A small contrastive image-text model, trained from scratch: encoder arch preact_resnet, encoder widths [80, 160, 320].
Rows from block 2 of the text encoder of a small contrastive image-text model, named by matrix and row number. Rows with one number belong to one neuron. Each number is 200 + 40 x the weight over its row's rms, rounded and kept within 0 to 999. All counts start at 0.
After each neuron's rows are labels from the 100 texts, of 14848, where the neuron reaches its highest value: "tokens" is the input token at the peak. Only what is clearly more common there than usual is listed. The data: regions of photos with short descriptions (Visual Genome).
# fc1: MLP up (text_encoder.blocks.2.mlp.fc1.weight, 768x256), inputs 208-255
# fc2: MLP down (text_encoder.blocks.2.mlp.fc2.weight, 256x768, transposed), outputs 208-255

fc1.540,241,181,225,147,201,228,131,222,262,157,200,179,224,208,186,199,218,240,211,204,205,208,166,218,225,137,157,137,287,156,288,234,185,178,168,133,227,177,238,226,224,264,155,149,213,190,179,135
fc2.540,216,245,231,231,138,249,161,174,147,211,232,201,183,172,187,200,158,178,192,253,233,205,183,186,196,216,199,168,196,214,190,240,178,220,198,237,254,314,151,235,218,178,209,190,202,175,159,236
tokens: "green"; "<end>"

fc1.555,181,197,158,152,268,291,207,178,187,213,277,165,186,167,145,266,256,241,221,231,255,154,194,286,199,237,169,194,116,200,166,182,199,175,203,155,205,189,166,189,172,198,185,184,160,237,215,211
fc2.555,181,251,192,163,176,219,209,156,167,232,206,173,81,175,224,209,202,184,200,188,211,230,208,230,149,211,198,266,264,214,210,202,150,170,254,236,235,274,177,201,200,212,199,226,205,246,178,234
tokens: "blue"

fc1.741,149,186,209,209,227,200,267,103,158,292,224,232,150,147,233,187,183,197,210,195,230,183,247,231,226,220,242,250,154,247,205,178,199,174,225,243,199,242,182,167,194,135,254,254,189,224,243,269
fc2.741,201,268,175,199,196,203,204,174,172,246,197,190,71,199,226,190,190,174,188,186,199,216,212,192,157,212,215,258,283,212,182,197,137,215,331,258,269,279,205,171,216,201,211,211,187,203,216,209
tokens: "chair"; "chairs"

fc1.240,146,169,231,198,216,177,262,164,177,260,195,277,146,172,279,187,156,145,213,201,143,205,250,181,214,226,247,293,197,253,173,164,189,154,259,228,204,249,230,205,200,163,254,228,214,246,235,239
fc2.240,207,266,167,207,217,194,226,163,166,240,195,199,56,186,221,202,181,162,218,191,197,199,208,204,152,201,209,229,274,205,175,198,128,209,347,234,279,278,205,155,204,203,217,196,187,196,211,199
tokens: "mirror"

fc1.86,245,183,214,169,180,182,151,226,300,171,164,190,164,200,195,170,182,229,197,209,133,188,199,186,205,128,157,204,255,146,266,316,216,197,206,159,181,175,241,232,206,229,179,182,281,193,164,197
fc2.86,216,212,215,132,273,220,257,202,247,155,235,221,165,201,211,242,204,173,210,228,193,196,189,218,209,137,166,256,182,203,206,182,136,205,224,140,213,280,243,229,248,178,154,176,201,231,218,163
tokens: "green"

fc1.25,172,155,213,210,299,221,260,148,178,264,274,247,158,142,264,170,195,174,220,210,163,212,234,209,255,192,261,237,199,240,227,161,186,155,232,262,210,262,208,181,197,134,248,246,200,252,249,259
fc2.25,176,266,162,202,214,211,227,168,185,245,207,169,63,185,231,209,191,167,213,201,192,214,200,196,164,214,207,240,284,194,186,189,145,200,346,229,264,273,210,167,222,181,199,209,199,215,210,214
tokens: "metal"; "silver"; "black"

fc1.567,159,136,223,200,244,188,235,110,221,242,258,215,192,107,209,176,172,188,226,206,234,207,245,196,222,219,225,212,134,245,251,181,224,163,191,210,169,252,159,184,156,107,256,256,198,212,243,257
fc2.567,197,281,165,210,202,192,212,169,188,258,208,157,70,216,233,216,186,180,192,180,197,209,191,195,169,213,205,252,274,200,199,187,123,209,338,231,249,281,191,170,221,190,213,203,199,216,209,225
tokens: "chair"; "silver"; "and"; "seats"

fc1.266,150,192,205,197,204,168,276,160,174,246,226,266,144,163,281,164,149,145,205,193,168,221,250,185,210,234,266,251,201,253,170,141,181,180,264,237,233,272,246,219,199,131,249,229,189,275,256,229
fc2.266,210,268,163,220,204,190,217,160,165,229,205,184,54,184,218,205,190,157,211,207,205,213,198,192,150,213,192,252,282,208,163,201,129,218,339,245,259,286,209,169,209,197,216,194,189,205,222,181
tokens: "mirror"; "thick"; "dresser"

fc1.520,211,124,174,177,220,141,254,166,227,269,291,259,167,107,243,187,145,160,173,209,182,191,274,199,228,238,259,231,145,183,237,207,184,171,180,209,206,208,149,187,160,162,212,215,205,243,172,257
fc2.520,199,279,175,207,188,202,240,178,177,218,186,180,63,185,222,201,202,169,205,196,203,197,209,178,165,212,212,244,297,206,192,198,134,213,349,258,251,267,197,174,234,188,210,203,178,214,186,192
tokens: "oven"; "stove"; "steel"; "face"

fc1.168,162,154,186,193,288,202,257,128,166,277,308,241,170,113,258,175,180,195,232,198,162,215,224,222,230,219,225,222,163,243,210,152,222,168,201,237,214,237,204,169,176,128,240,271,186,246,239,280
fc2.168,201,268,172,217,217,204,209,164,191,241,208,170,60,194,216,194,199,164,220,182,188,219,205,186,162,203,210,253,273,202,184,204,137,212,337,238,236,270,209,162,232,197,198,220,201,208,217,202
tokens: "metal"; "silver"

fc1.318,249,179,205,146,186,194,169,215,250,137,194,212,178,189,199,213,192,242,199,189,146,203,207,146,190,145,134,164,266,209,268,250,175,189,211,109,147,199,228,232,233,217,196,185,234,185,180,166
fc2.318,217,142,263,155,185,240,179,218,188,206,208,185,181,209,163,240,266,165,252,142,165,224,189,165,230,161,134,156,226,165,171,221,242,225,247,233,252,319,186,232,228,210,180,286,189,224,223,143
tokens: "green"; "<end>"; "on"

fc1.577,208,168,231,191,169,190,227,178,196,227,201,317,139,185,261,190,133,123,243,211,252,167,271,171,235,252,271,274,156,279,241,256,134,192,274,121,228,212,169,234,180,203,200,239,237,254,251,196
fc2.577,185,270,171,205,187,209,224,175,170,217,212,200,69,187,241,214,183,170,197,181,218,215,182,201,165,222,216,267,310,197,179,191,124,204,360,223,253,241,204,174,219,196,200,195,196,207,210,214
tokens: "oven"; "laptop"; "microwave"; "pan"

fc1.129,151,180,208,196,210,185,279,119,156,260,232,227,133,161,255,187,157,161,208,195,194,207,247,193,222,212,249,278,177,258,212,168,193,157,269,245,222,234,222,204,203,141,266,254,212,245,244,253
fc2.129,208,262,162,222,191,204,223,169,167,238,202,172,68,190,229,197,186,162,207,197,201,205,203,203,153,212,202,238,269,198,171,197,139,206,335,239,278,274,203,170,211,199,202,198,186,198,209,196
tokens: "kitchen"; "chair"

fc1.654,145,240,202,189,143,128,264,178,164,222,189,217,169,192,204,164,126,194,233,146,186,192,261,202,175,216,225,292,156,240,167,139,211,196,214,219,189,185,223,214,170,132,267,192,207,269,229,218
fc2.654,230,268,169,226,193,180,199,178,173,238,175,196,61,196,230,197,176,157,175,191,202,212,199,199,139,207,208,260,270,208,158,198,144,230,315,254,289,277,198,158,189,201,225,196,188,192,200,210
tokens: "<end>"; "framed"; "stainless"

fc1.212,150,130,228,162,285,183,243,165,161,263,275,266,204,171,308,238,196,154,174,234,161,216,238,134,201,221,226,276,213,258,220,167,197,96,261,201,210,236,215,236,179,181,234,176,209,272,200,253
fc2.212,196,263,175,199,204,200,226,182,174,238,193,169,42,187,224,220,211,159,222,184,190,224,211,198,156,208,201,252,297,199,175,171,132,197,355,224,255,269,215,178,234,195,200,209,202,216,219,211
tokens: "gray"

fc1.493,173,168,182,192,327,226,224,160,184,251,318,243,187,142,256,180,209,190,206,210,137,227,207,217,256,189,251,178,187,246,148,166,187,159,188,244,206,241,217,218,195,140,236,258,208,203,225,260
fc2.493,197,274,147,212,207,205,218,159,175,247,228,176,68,184,208,200,205,177,219,175,203,210,197,190,157,202,202,248,280,191,183,173,153,195,344,244,248,285,214,173,225,190,220,221,196,193,219,207
tokens: "side"; "black"; "and"; "metal"

fc1.471,176,233,220,192,34,110,216,237,209,158,60,220,201,242,233,121,138,185,184,143,274,210,247,213,168,259,208,233,173,237,173,170,198,211,213,214,226,163,151,199,219,205,246,136,183,220,192,178
fc2.471,224,243,157,196,128,119,208,203,189,213,136,227,138,174,201,141,100,180,186,208,211,209,253,196,115,170,191,278,258,244,161,188,175,221,255,239,229,226,220,159,137,218,267,199,211,198,193,183
tokens: "hot"; "<end>"

fc1.52,147,207,202,211,209,161,275,144,156,267,195,230,151,164,271,179,163,179,229,200,183,213,241,210,228,230,263,318,175,230,165,160,164,164,230,243,207,240,213,196,205,146,265,240,208,241,234,232
fc2.52,219,258,166,218,201,190,219,187,169,240,201,188,65,187,221,210,194,159,196,207,207,217,201,195,144,213,207,248,277,189,158,201,128,212,339,246,270,280,201,168,212,194,218,209,180,202,209,195
tokens: "kitchen"; "dresser"; "stainless"

fc1.386,193,148,193,201,230,160,261,134,166,197,247,322,128,141,284,194,176,200,236,192,164,175,232,220,160,260,247,267,186,260,227,234,195,153,227,192,220,236,217,209,228,175,249,171,224,259,210,242
fc2.386,190,288,178,210,201,211,229,184,194,230,195,168,61,187,231,201,186,161,209,185,193,198,186,191,157,216,202,271,291,180,182,184,131,229,343,238,252,264,206,169,244,193,214,214,188,227,216,208
tokens: "oven"; "microwave"; "of"; "stove"

fc1.322,241,235,127,254,251,274,194,200,163,242,242,167,205,224,144,280,287,244,190,277,235,164,125,249,200,210,230,127,181,172,145,245,227,197,217,227,212,219,141,180,220,272,163,214,188,154,211,238
fc2.322,217,258,192,174,137,132,176,223,229,201,140,196,225,216,246,151,149,153,149,185,211,247,194,183,240,171,202,154,291,209,180,194,182,199,217,211,222,285,225,213,227,193,216,231,169,172,200,244
tokens: "<end>"

fc1.605,164,154,196,188,311,207,230,153,180,262,297,258,167,130,272,197,201,163,205,178,149,234,218,179,233,230,256,218,187,244,184,178,206,175,232,232,218,258,208,185,192,164,235,259,205,235,254,243
fc2.605,193,258,172,196,205,202,219,163,170,250,215,168,74,202,208,203,207,161,212,195,193,211,208,202,160,217,206,238,290,218,176,176,122,188,356,238,243,263,207,166,218,201,203,232,201,196,221,207
tokens: "side"; "metal"; "and"; "trash"

fc1.328,175,158,203,207,289,205,239,127,182,272,300,241,175,147,255,196,199,160,215,189,149,224,235,210,243,199,246,212,173,228,171,161,209,172,228,251,217,251,208,198,168,154,248,277,194,238,247,269
fc2.328,192,266,173,205,214,205,225,161,180,259,208,179,75,188,226,201,198,166,208,182,193,216,205,185,173,207,195,248,295,206,180,188,130,197,338,235,241,282,204,168,216,182,208,220,190,189,213,200
tokens: "side"; "metal"; "trash"; "silver"

fc1.325,159,124,222,190,291,216,187,154,188,239,268,272,153,175,278,158,170,136,193,180,194,239,226,182,209,190,242,240,168,253,205,188,197,118,250,219,233,270,209,197,170,142,228,232,255,236,206,265
fc2.325,205,271,168,203,201,215,240,171,176,231,208,191,48,196,237,216,196,167,216,191,213,208,210,221,170,212,196,257,292,205,186,189,135,217,356,226,247,267,205,175,236,199,216,224,202,215,205,197
tokens: "gray"; "silver"

fc1.599,202,174,194,208,282,213,235,124,170,280,288,260,171,164,266,191,187,164,226,197,162,220,240,199,236,208,266,210,174,237,177,174,162,186,215,243,192,263,184,179,193,150,222,262,209,247,266,264
fc2.599,200,273,170,213,211,195,213,159,171,238,220,173,68,189,228,205,217,175,211,193,185,204,200,185,156,200,195,242,294,216,190,184,126,204,334,241,243,288,192,165,232,190,208,221,204,200,219,197
tokens: "side"; "metal"; "trash"; "black"

fc1.375,146,159,218,188,235,186,234,113,161,284,224,227,118,143,264,171,172,179,215,170,193,213,254,197,223,221,242,266,185,250,223,178,185,159,257,233,208,269,212,201,200,153,237,255,228,241,249,267
fc2.375,202,275,167,208,203,194,218,164,184,242,210,194,57,188,219,220,194,170,211,183,198,208,192,197,139,210,204,252,274,213,174,195,136,208,353,240,268,291,210,162,225,200,221,201,191,208,211,195
tokens: "kitchen"; "steel"; "chair"

fc1.14,158,180,219,199,210,177,253,113,171,276,216,244,132,173,264,182,165,158,218,185,191,206,248,203,218,217,237,281,170,250,202,172,182,154,271,253,220,273,202,207,204,160,275,247,196,255,249,263
fc2.14,206,276,175,214,190,204,213,177,171,232,187,189,71,195,230,203,188,170,201,192,197,195,207,198,140,208,204,240,289,199,168,201,129,200,349,233,267,294,207,167,218,206,206,206,194,203,205,198
tokens: "kitchen"; "oven"; "stainless"

fc1.512,157,168,214,194,222,192,251,142,146,262,223,235,135,157,266,175,191,148,230,198,199,221,242,174,218,217,249,270,187,261,203,174,182,156,263,240,221,250,219,203,213,147,251,244,223,267,244,252
fc2.512,205,273,168,210,197,199,216,168,159,231,210,183,68,193,223,196,198,160,217,191,200,194,208,209,152,216,197,231,273,188,173,200,131,211,358,230,270,274,209,169,222,189,207,200,186,191,209,198
tokens: "mirror"; "steel"

fc1.740,140,173,201,219,198,187,258,141,169,282,214,217,149,143,234,181,172,171,242,176,248,185,247,217,240,221,237,264,140,236,183,177,184,157,237,244,214,255,189,179,194,145,279,248,203,229,250,268
fc2.740,210,260,163,204,188,196,219,163,171,238,193,186,62,193,226,189,196,167,190,211,194,200,214,202,144,210,221,254,291,207,156,186,141,225,325,245,274,272,195,159,216,204,221,197,189,191,194,199
tokens: "chair"

fc1.486,154,202,194,209,179,181,272,127,161,264,215,229,136,142,252,179,172,160,242,193,246,194,237,204,197,244,232,309,140,253,149,178,213,176,246,235,213,240,198,216,196,155,258,234,195,259,263,228
fc2.486,212,263,158,227,197,198,204,178,174,234,192,183,50,201,224,200,196,173,201,204,201,202,195,210,148,209,206,246,295,210,169,191,150,207,339,268,270,289,190,149,213,206,212,196,190,208,218,195
tokens: "microwave"; "stainless"; "dresser"

fc1.245,259,135,257,193,207,189,192,237,292,185,171,224,213,190,238,188,209,200,198,177,180,225,187,135,226,155,190,201,266,194,275,303,185,184,193,193,220,198,226,239,202,247,172,217,240,190,207,187
fc2.245,180,211,269,168,194,248,203,218,189,193,202,173,105,182,219,241,265,200,195,219,232,194,207,221,208,230,148,238,153,211,227,186,143,164,179,170,187,242,147,208,238,212,162,195,225,293,174,184
tokens: "green"

fc1.320,146,205,189,214,216,195,260,126,173,251,217,210,152,164,250,187,152,168,205,178,216,186,245,214,227,219,235,271,158,252,179,164,183,174,238,238,202,266,214,207,193,141,260,268,188,260,247,261
fc2.320,205,265,156,216,200,188,213,167,176,225,192,191,64,188,221,203,194,168,200,198,206,200,194,196,153,208,214,252,287,194,167,190,143,209,345,250,286,280,190,159,219,204,213,217,193,202,216,205
tokens: "chair"

fc1.568,199,184,256,243,79,131,208,177,256,206,91,196,253,240,181,136,117,226,167,169,200,172,253,199,189,177,193,202,188,230,231,215,243,195,163,192,182,136,218,213,178,174,261,207,219,172,141,227
fc2.568,191,252,161,137,166,183,202,244,213,202,178,152,207,152,215,169,165,203,179,216,226,232,245,213,168,138,177,274,235,218,227,185,126,226,135,232,183,285,178,170,173,199,220,200,191,250,218,195
tokens: "<end>"; "pizza"

fc1.447,160,170,182,198,325,215,234,125,165,259,298,236,163,120,231,198,199,172,209,197,157,203,236,195,231,209,254,216,161,230,205,181,191,161,226,252,205,234,202,192,158,169,240,249,184,214,255,270
fc2.447,194,261,166,197,223,201,216,175,165,248,216,170,73,194,217,194,199,162,200,186,192,213,204,191,150,218,205,254,284,206,189,190,143,201,343,232,248,276,202,161,224,190,209,230,195,201,217,198
tokens: "black"; "metal"; "silver"; "trash"

fc1.421,191,151,189,189,236,204,228,170,177,204,227,259,174,160,269,195,183,163,183,218,207,206,240,190,156,179,250,214,156,235,171,159,200,158,222,214,225,213,189,266,183,163,234,222,237,278,259,250
fc2.421,203,259,168,216,195,213,231,154,188,247,198,190,63,184,220,204,205,163,220,196,211,206,201,186,156,199,199,243,294,190,195,177,125,218,355,233,262,276,201,160,219,187,201,213,183,205,209,200
tokens: "gray"; "grey"

fc1.669,146,171,213,201,227,202,267,123,163,261,221,243,131,167,265,188,173,164,211,203,183,211,255,194,232,212,245,285,178,254,220,154,209,169,249,240,206,243,212,210,193,135,270,236,213,244,254,244
fc2.669,206,258,178,205,211,191,217,170,174,225,201,187,65,193,218,216,190,174,203,197,188,200,210,198,139,214,203,246,280,211,162,192,137,211,348,235,271,288,204,163,211,204,214,204,186,202,206,195
tokens: "kitchen"; "steel"

fc1.127,168,261,182,162,186,275,206,241,163,144,191,148,227,249,131,222,255,172,167,216,206,212,163,219,185,242,196,134,173,203,139,195,249,164,199,188,225,178,152,180,255,292,147,195,235,159,148,200
fc2.127,240,189,196,163,166,196,258,216,180,179,214,269,192,127,177,159,179,161,197,210,166,193,192,153,197,172,144,196,232,146,227,261,214,252,210,240,194,212,276,254,282,165,276,243,201,219,245,188
tokens: "<end>"

fc1.590,218,151,215,240,183,156,252,183,182,264,193,282,127,128,277,207,136,206,226,222,237,169,259,158,227,217,228,329,164,258,205,175,179,124,238,248,218,278,167,255,139,184,210,237,227,258,240,226
fc2.590,193,278,164,199,188,184,229,176,186,231,195,199,75,194,228,207,192,182,204,196,196,226,201,183,156,214,206,248,290,190,164,189,128,241,361,229,268,275,225,185,214,195,207,204,190,207,200,208
tokens: "microwave"; "dresser"; "stainless"

fc1.488,160,186,205,211,208,171,259,136,154,263,194,249,111,147,249,173,153,156,234,196,209,214,227,200,208,218,237,300,153,239,185,200,175,151,234,244,214,254,205,208,207,160,270,230,220,249,252,255
fc2.488,199,279,168,201,193,189,221,165,185,237,191,190,78,185,218,202,186,162,212,194,196,202,193,215,162,206,215,255,269,205,176,199,137,225,349,245,277,278,214,174,229,198,210,204,185,185,220,197
tokens: "kitchen"; "stainless"

fc1.633,164,204,241,204,39,131,206,207,222,184,56,232,163,259,227,148,110,175,189,170,286,185,228,220,192,276,211,234,173,224,189,168,211,213,215,175,221,188,157,195,236,191,246,164,198,222,141,184
fc2.633,198,251,160,206,130,127,203,215,142,192,141,218,98,175,220,150,137,180,175,192,223,181,235,177,131,221,212,293,238,234,197,198,177,198,267,259,214,192,194,146,149,225,254,158,216,220,194,183
tokens: "hot"; "<end>"

fc1.642,187,138,209,213,177,225,219,161,202,246,182,276,122,226,253,177,155,163,205,205,217,160,235,223,215,230,269,294,152,228,205,214,222,163,274,220,262,227,172,177,199,154,258,253,251,231,258,213
fc2.642,196,281,172,191,186,200,196,178,178,226,191,181,63,180,233,212,196,160,195,185,207,214,201,182,148,204,198,272,306,197,184,178,144,206,357,247,257,258,221,183,222,199,205,216,197,194,224,197
tokens: "microwave"; "dresser"; "stainless"; "kitchen"

fc1.226,166,178,221,212,190,217,269,192,176,216,183,216,135,165,257,188,164,155,229,210,226,215,206,187,226,258,221,290,180,224,173,204,200,119,177,185,239,214,176,244,203,199,235,205,222,278,296,205
fc2.226,199,268,167,220,183,198,233,177,175,248,185,187,38,192,231,199,205,163,204,193,198,206,205,212,159,235,207,241,295,191,175,195,140,224,336,248,264,280,219,154,213,193,197,195,212,215,213,185
tokens: "oven"; "desk"; "microwave"; "stove"

fc1.140,176,128,183,191,255,157,202,150,176,221,201,302,133,135,281,146,148,161,252,212,196,179,247,203,176,238,233,224,150,221,211,229,202,132,205,200,243,214,197,189,178,177,256,207,272,218,261,202
fc2.140,201,256,168,204,200,199,212,168,181,228,188,164,75,197,216,195,206,183,188,189,209,230,219,183,151,218,196,274,305,207,200,182,145,213,362,251,264,257,194,151,221,180,209,187,178,224,195,212
tokens: "oven"; "of"; "laptop"; "windshield"

fc1.114,158,144,230,185,216,171,277,124,168,273,227,227,150,151,241,172,162,164,188,185,198,208,246,185,191,204,215,308,171,238,231,189,194,144,246,255,201,239,207,209,176,163,277,234,239,231,248,256
fc2.114,202,278,172,207,202,194,227,160,192,227,201,178,48,182,243,200,191,164,207,197,193,204,192,198,157,216,210,261,269,219,173,195,123,209,336,239,268,289,212,170,219,196,198,194,189,195,220,187
tokens: "kitchen"; "oven"; "steel"

fc1.294,162,180,188,176,301,212,227,140,154,271,305,259,173,144,253,174,191,153,220,201,173,211,234,191,208,216,273,223,178,240,199,171,209,166,202,263,218,268,214,194,164,137,234,268,195,242,252,263
fc2.294,204,278,172,202,205,196,223,171,194,251,203,161,73,178,213,206,193,171,207,185,193,218,204,199,163,216,189,251,283,208,176,183,130,211,326,240,248,283,203,166,227,195,192,222,184,197,210,206
tokens: "black"; "silver"; "metal"; "trash"

fc1.116,250,80,273,175,178,174,180,216,267,187,176,202,219,189,230,197,207,189,190,209,164,236,185,128,196,135,164,179,226,181,296,273,182,165,182,156,199,186,224,231,180,226,173,200,273,195,188,163
fc2.116,167,233,242,126,219,227,227,158,230,225,209,126,121,179,200,204,194,216,209,179,196,190,216,187,207,189,142,227,243,214,203,175,155,178,232,129,213,217,236,216,270,146,213,232,191,266,191,211
tokens: "green"

fc1.707,208,246,236,148,244,184,219,194,248,178,242,156,276,187,118,180,252,231,216,216,153,217,206,182,146,159,129,175,267,144,218,182,238,191,138,191,192,147,220,226,163,175,143,206,211,226,88,157
fc2.707,204,184,187,219,137,191,216,180,203,163,146,257,159,188,156,120,208,247,236,196,247,145,281,228,119,169,130,253,147,250,261,181,182,171,198,210,142,270,187,171,209,193,212,196,128,221,222,170
tokens: "<end>"; "motorcycle"; "is"

fc1.696,238,331,202,183,220,223,240,292,240,123,165,133,237,229,127,205,160,233,184,147,133,241,204,198,188,133,135,167,190,173,153,225,191,182,117,142,135,140,223,218,201,186,169,197,251,148,139,184
fc2.696,171,149,229,152,162,131,193,150,222,190,229,227,170,167,239,121,127,229,144,173,172,221,245,181,258,201,177,195,199,338,170,134,214,172,196,223,204,150,161,233,223,208,210,219,195,273,266,220
tokens: "<end>"; "grass"; "field"; "soccer"

fc1.187,227,157,180,182,175,155,255,189,153,227,170,222,114,153,270,166,191,163,235,175,222,213,239,149,217,272,209,271,134,264,192,229,219,131,216,189,215,232,215,275,164,236,221,263,241,289,246,223
fc2.187,198,280,190,214,180,190,234,171,177,236,193,182,55,196,210,220,191,186,196,187,210,204,197,172,154,213,222,263,305,196,188,183,143,237,348,232,255,284,199,155,223,207,213,192,187,208,199,194
tokens: "oven"; "laptop"; "microwave"; "stove"

fc1.425,143,203,214,185,303,204,258,138,185,257,307,240,176,127,253,179,203,176,216,201,177,230,231,185,255,201,233,232,159,253,202,170,211,150,225,251,209,237,202,189,173,146,249,247,193,238,241,245
fc2.425,197,272,185,206,214,208,214,174,179,239,212,169,72,181,224,201,196,157,216,195,193,201,210,198,156,209,209,245,284,213,174,194,130,193,356,230,256,274,207,169,199,195,203,213,193,220,217,199
tokens: "black"; "metal"; "silver"; "trash"

fc1.742,128,221,183,188,188,182,272,145,175,240,198,231,145,139,253,166,173,156,224,204,214,203,264,197,234,228,203,301,143,258,173,178,181,188,255,220,223,249,202,224,189,172,236,259,219,239,272,227
fc2.742,193,277,157,219,185,195,201,169,170,239,204,188,68,202,226,198,192,169,201,207,205,204,215,197,134,201,210,258,272,208,170,210,144,211,338,252,285,273,202,170,206,211,212,201,169,198,203,200
tokens: "microwave"; "stainless"; "dresser"

fc1.289,228,243,272,168,192,210,143,243,148,147,192,128,214,257,138,213,228,235,161,219,179,178,217,193,201,209,176,163,198,157,206,189,142,242,142,154,149,160,227,201,233,236,142,221,218,197,232,140
fc2.289,217,177,212,293,167,200,175,203,145,226,210,261,131,160,259,235,271,232,196,246,267,204,205,261,279,262,255,227,152,178,245,201,186,264,198,253,240,258,155,177,268,238,210,211,209,118,170,224
tokens: "green"

fc1.196,142,191,226,193,200,166,258,121,179,239,194,226,147,162,261,163,155,140,215,150,151,251,264,145,216,229,240,271,204,254,182,143,208,186,248,229,216,246,262,227,214,140,250,241,223,255,242,216
fc2.196,214,265,161,216,212,199,212,168,170,229,203,187,62,193,234,202,187,162,205,196,192,205,203,197,144,207,197,253,266,197,165,188,122,208,325,223,252,288,213,160,201,195,211,204,195,206,228,196
tokens: "mirror"; "thick"; "cabinet"; "dresser"

fc1.49,190,207,255,184,34,109,212,212,211,168,40,219,207,257,224,130,101,186,198,171,278,208,223,218,177,234,198,248,172,205,212,189,198,204,223,169,208,166,175,217,186,202,233,166,197,227,116,177
fc2.49,212,248,178,201,118,118,199,241,179,198,121,220,146,203,211,131,130,202,139,186,202,203,228,185,117,196,238,296,252,236,236,184,178,190,229,257,198,194,209,153,145,211,232,142,203,207,182,165
tokens: "hot"; "pizza"

fc1.639,149,188,205,200,199,169,271,149,149,268,204,239,130,164,255,177,156,169,223,195,201,207,264,178,222,222,254,278,158,258,195,169,195,171,255,231,219,242,203,207,199,139,274,247,202,255,247,243
fc2.639,219,265,170,199,198,185,227,157,175,238,207,175,73,197,218,200,178,169,208,200,210,208,197,192,146,217,206,256,272,210,176,204,124,219,335,238,265,275,210,172,212,200,212,204,185,204,217,197
tokens: "mirror"; "kitchen"; "dresser"; "stainless"

fc1.167,176,230,196,199,206,238,188,232,213,172,213,161,243,223,189,255,239,202,209,196,265,256,159,244,138,225,146,151,138,200,174,145,218,242,163,128,160,185,142,186,170,229,213,154,118,209,147,137
fc2.167,170,226,211,177,145,223,212,185,193,190,201,200,102,199,216,222,232,165,190,189,264,189,199,246,162,252,207,220,230,197,141,148,152,150,209,198,217,199,191,211,261,216,200,154,155,265,179,187
tokens: "blue"

fc1.133,270,148,249,164,164,183,176,239,274,159,157,221,193,212,237,206,211,163,186,191,174,240,187,118,213,155,160,207,271,182,284,304,164,181,200,204,219,215,218,237,213,230,164,213,254,181,190,184
fc2.133,204,188,248,160,190,254,197,236,218,185,183,172,125,179,228,256,273,196,211,242,239,220,203,214,193,218,147,232,181,178,222,218,137,190,189,191,204,236,152,211,241,250,150,205,232,272,165,192
tokens: "green"; "grass"

fc1.379,148,188,201,216,200,178,281,137,165,259,226,234,131,149,249,182,183,178,229,188,205,181,249,207,225,236,249,296,170,251,185,171,179,166,265,236,197,260,212,191,208,147,265,233,198,251,250,245
fc2.379,205,271,158,213,186,200,205,173,170,239,198,186,59,190,227,194,201,169,209,193,205,198,201,195,161,197,202,264,277,208,178,195,137,218,334,249,272,287,197,165,204,198,211,207,185,210,204,197
tokens: "chair"; "stainless"; "kitchen"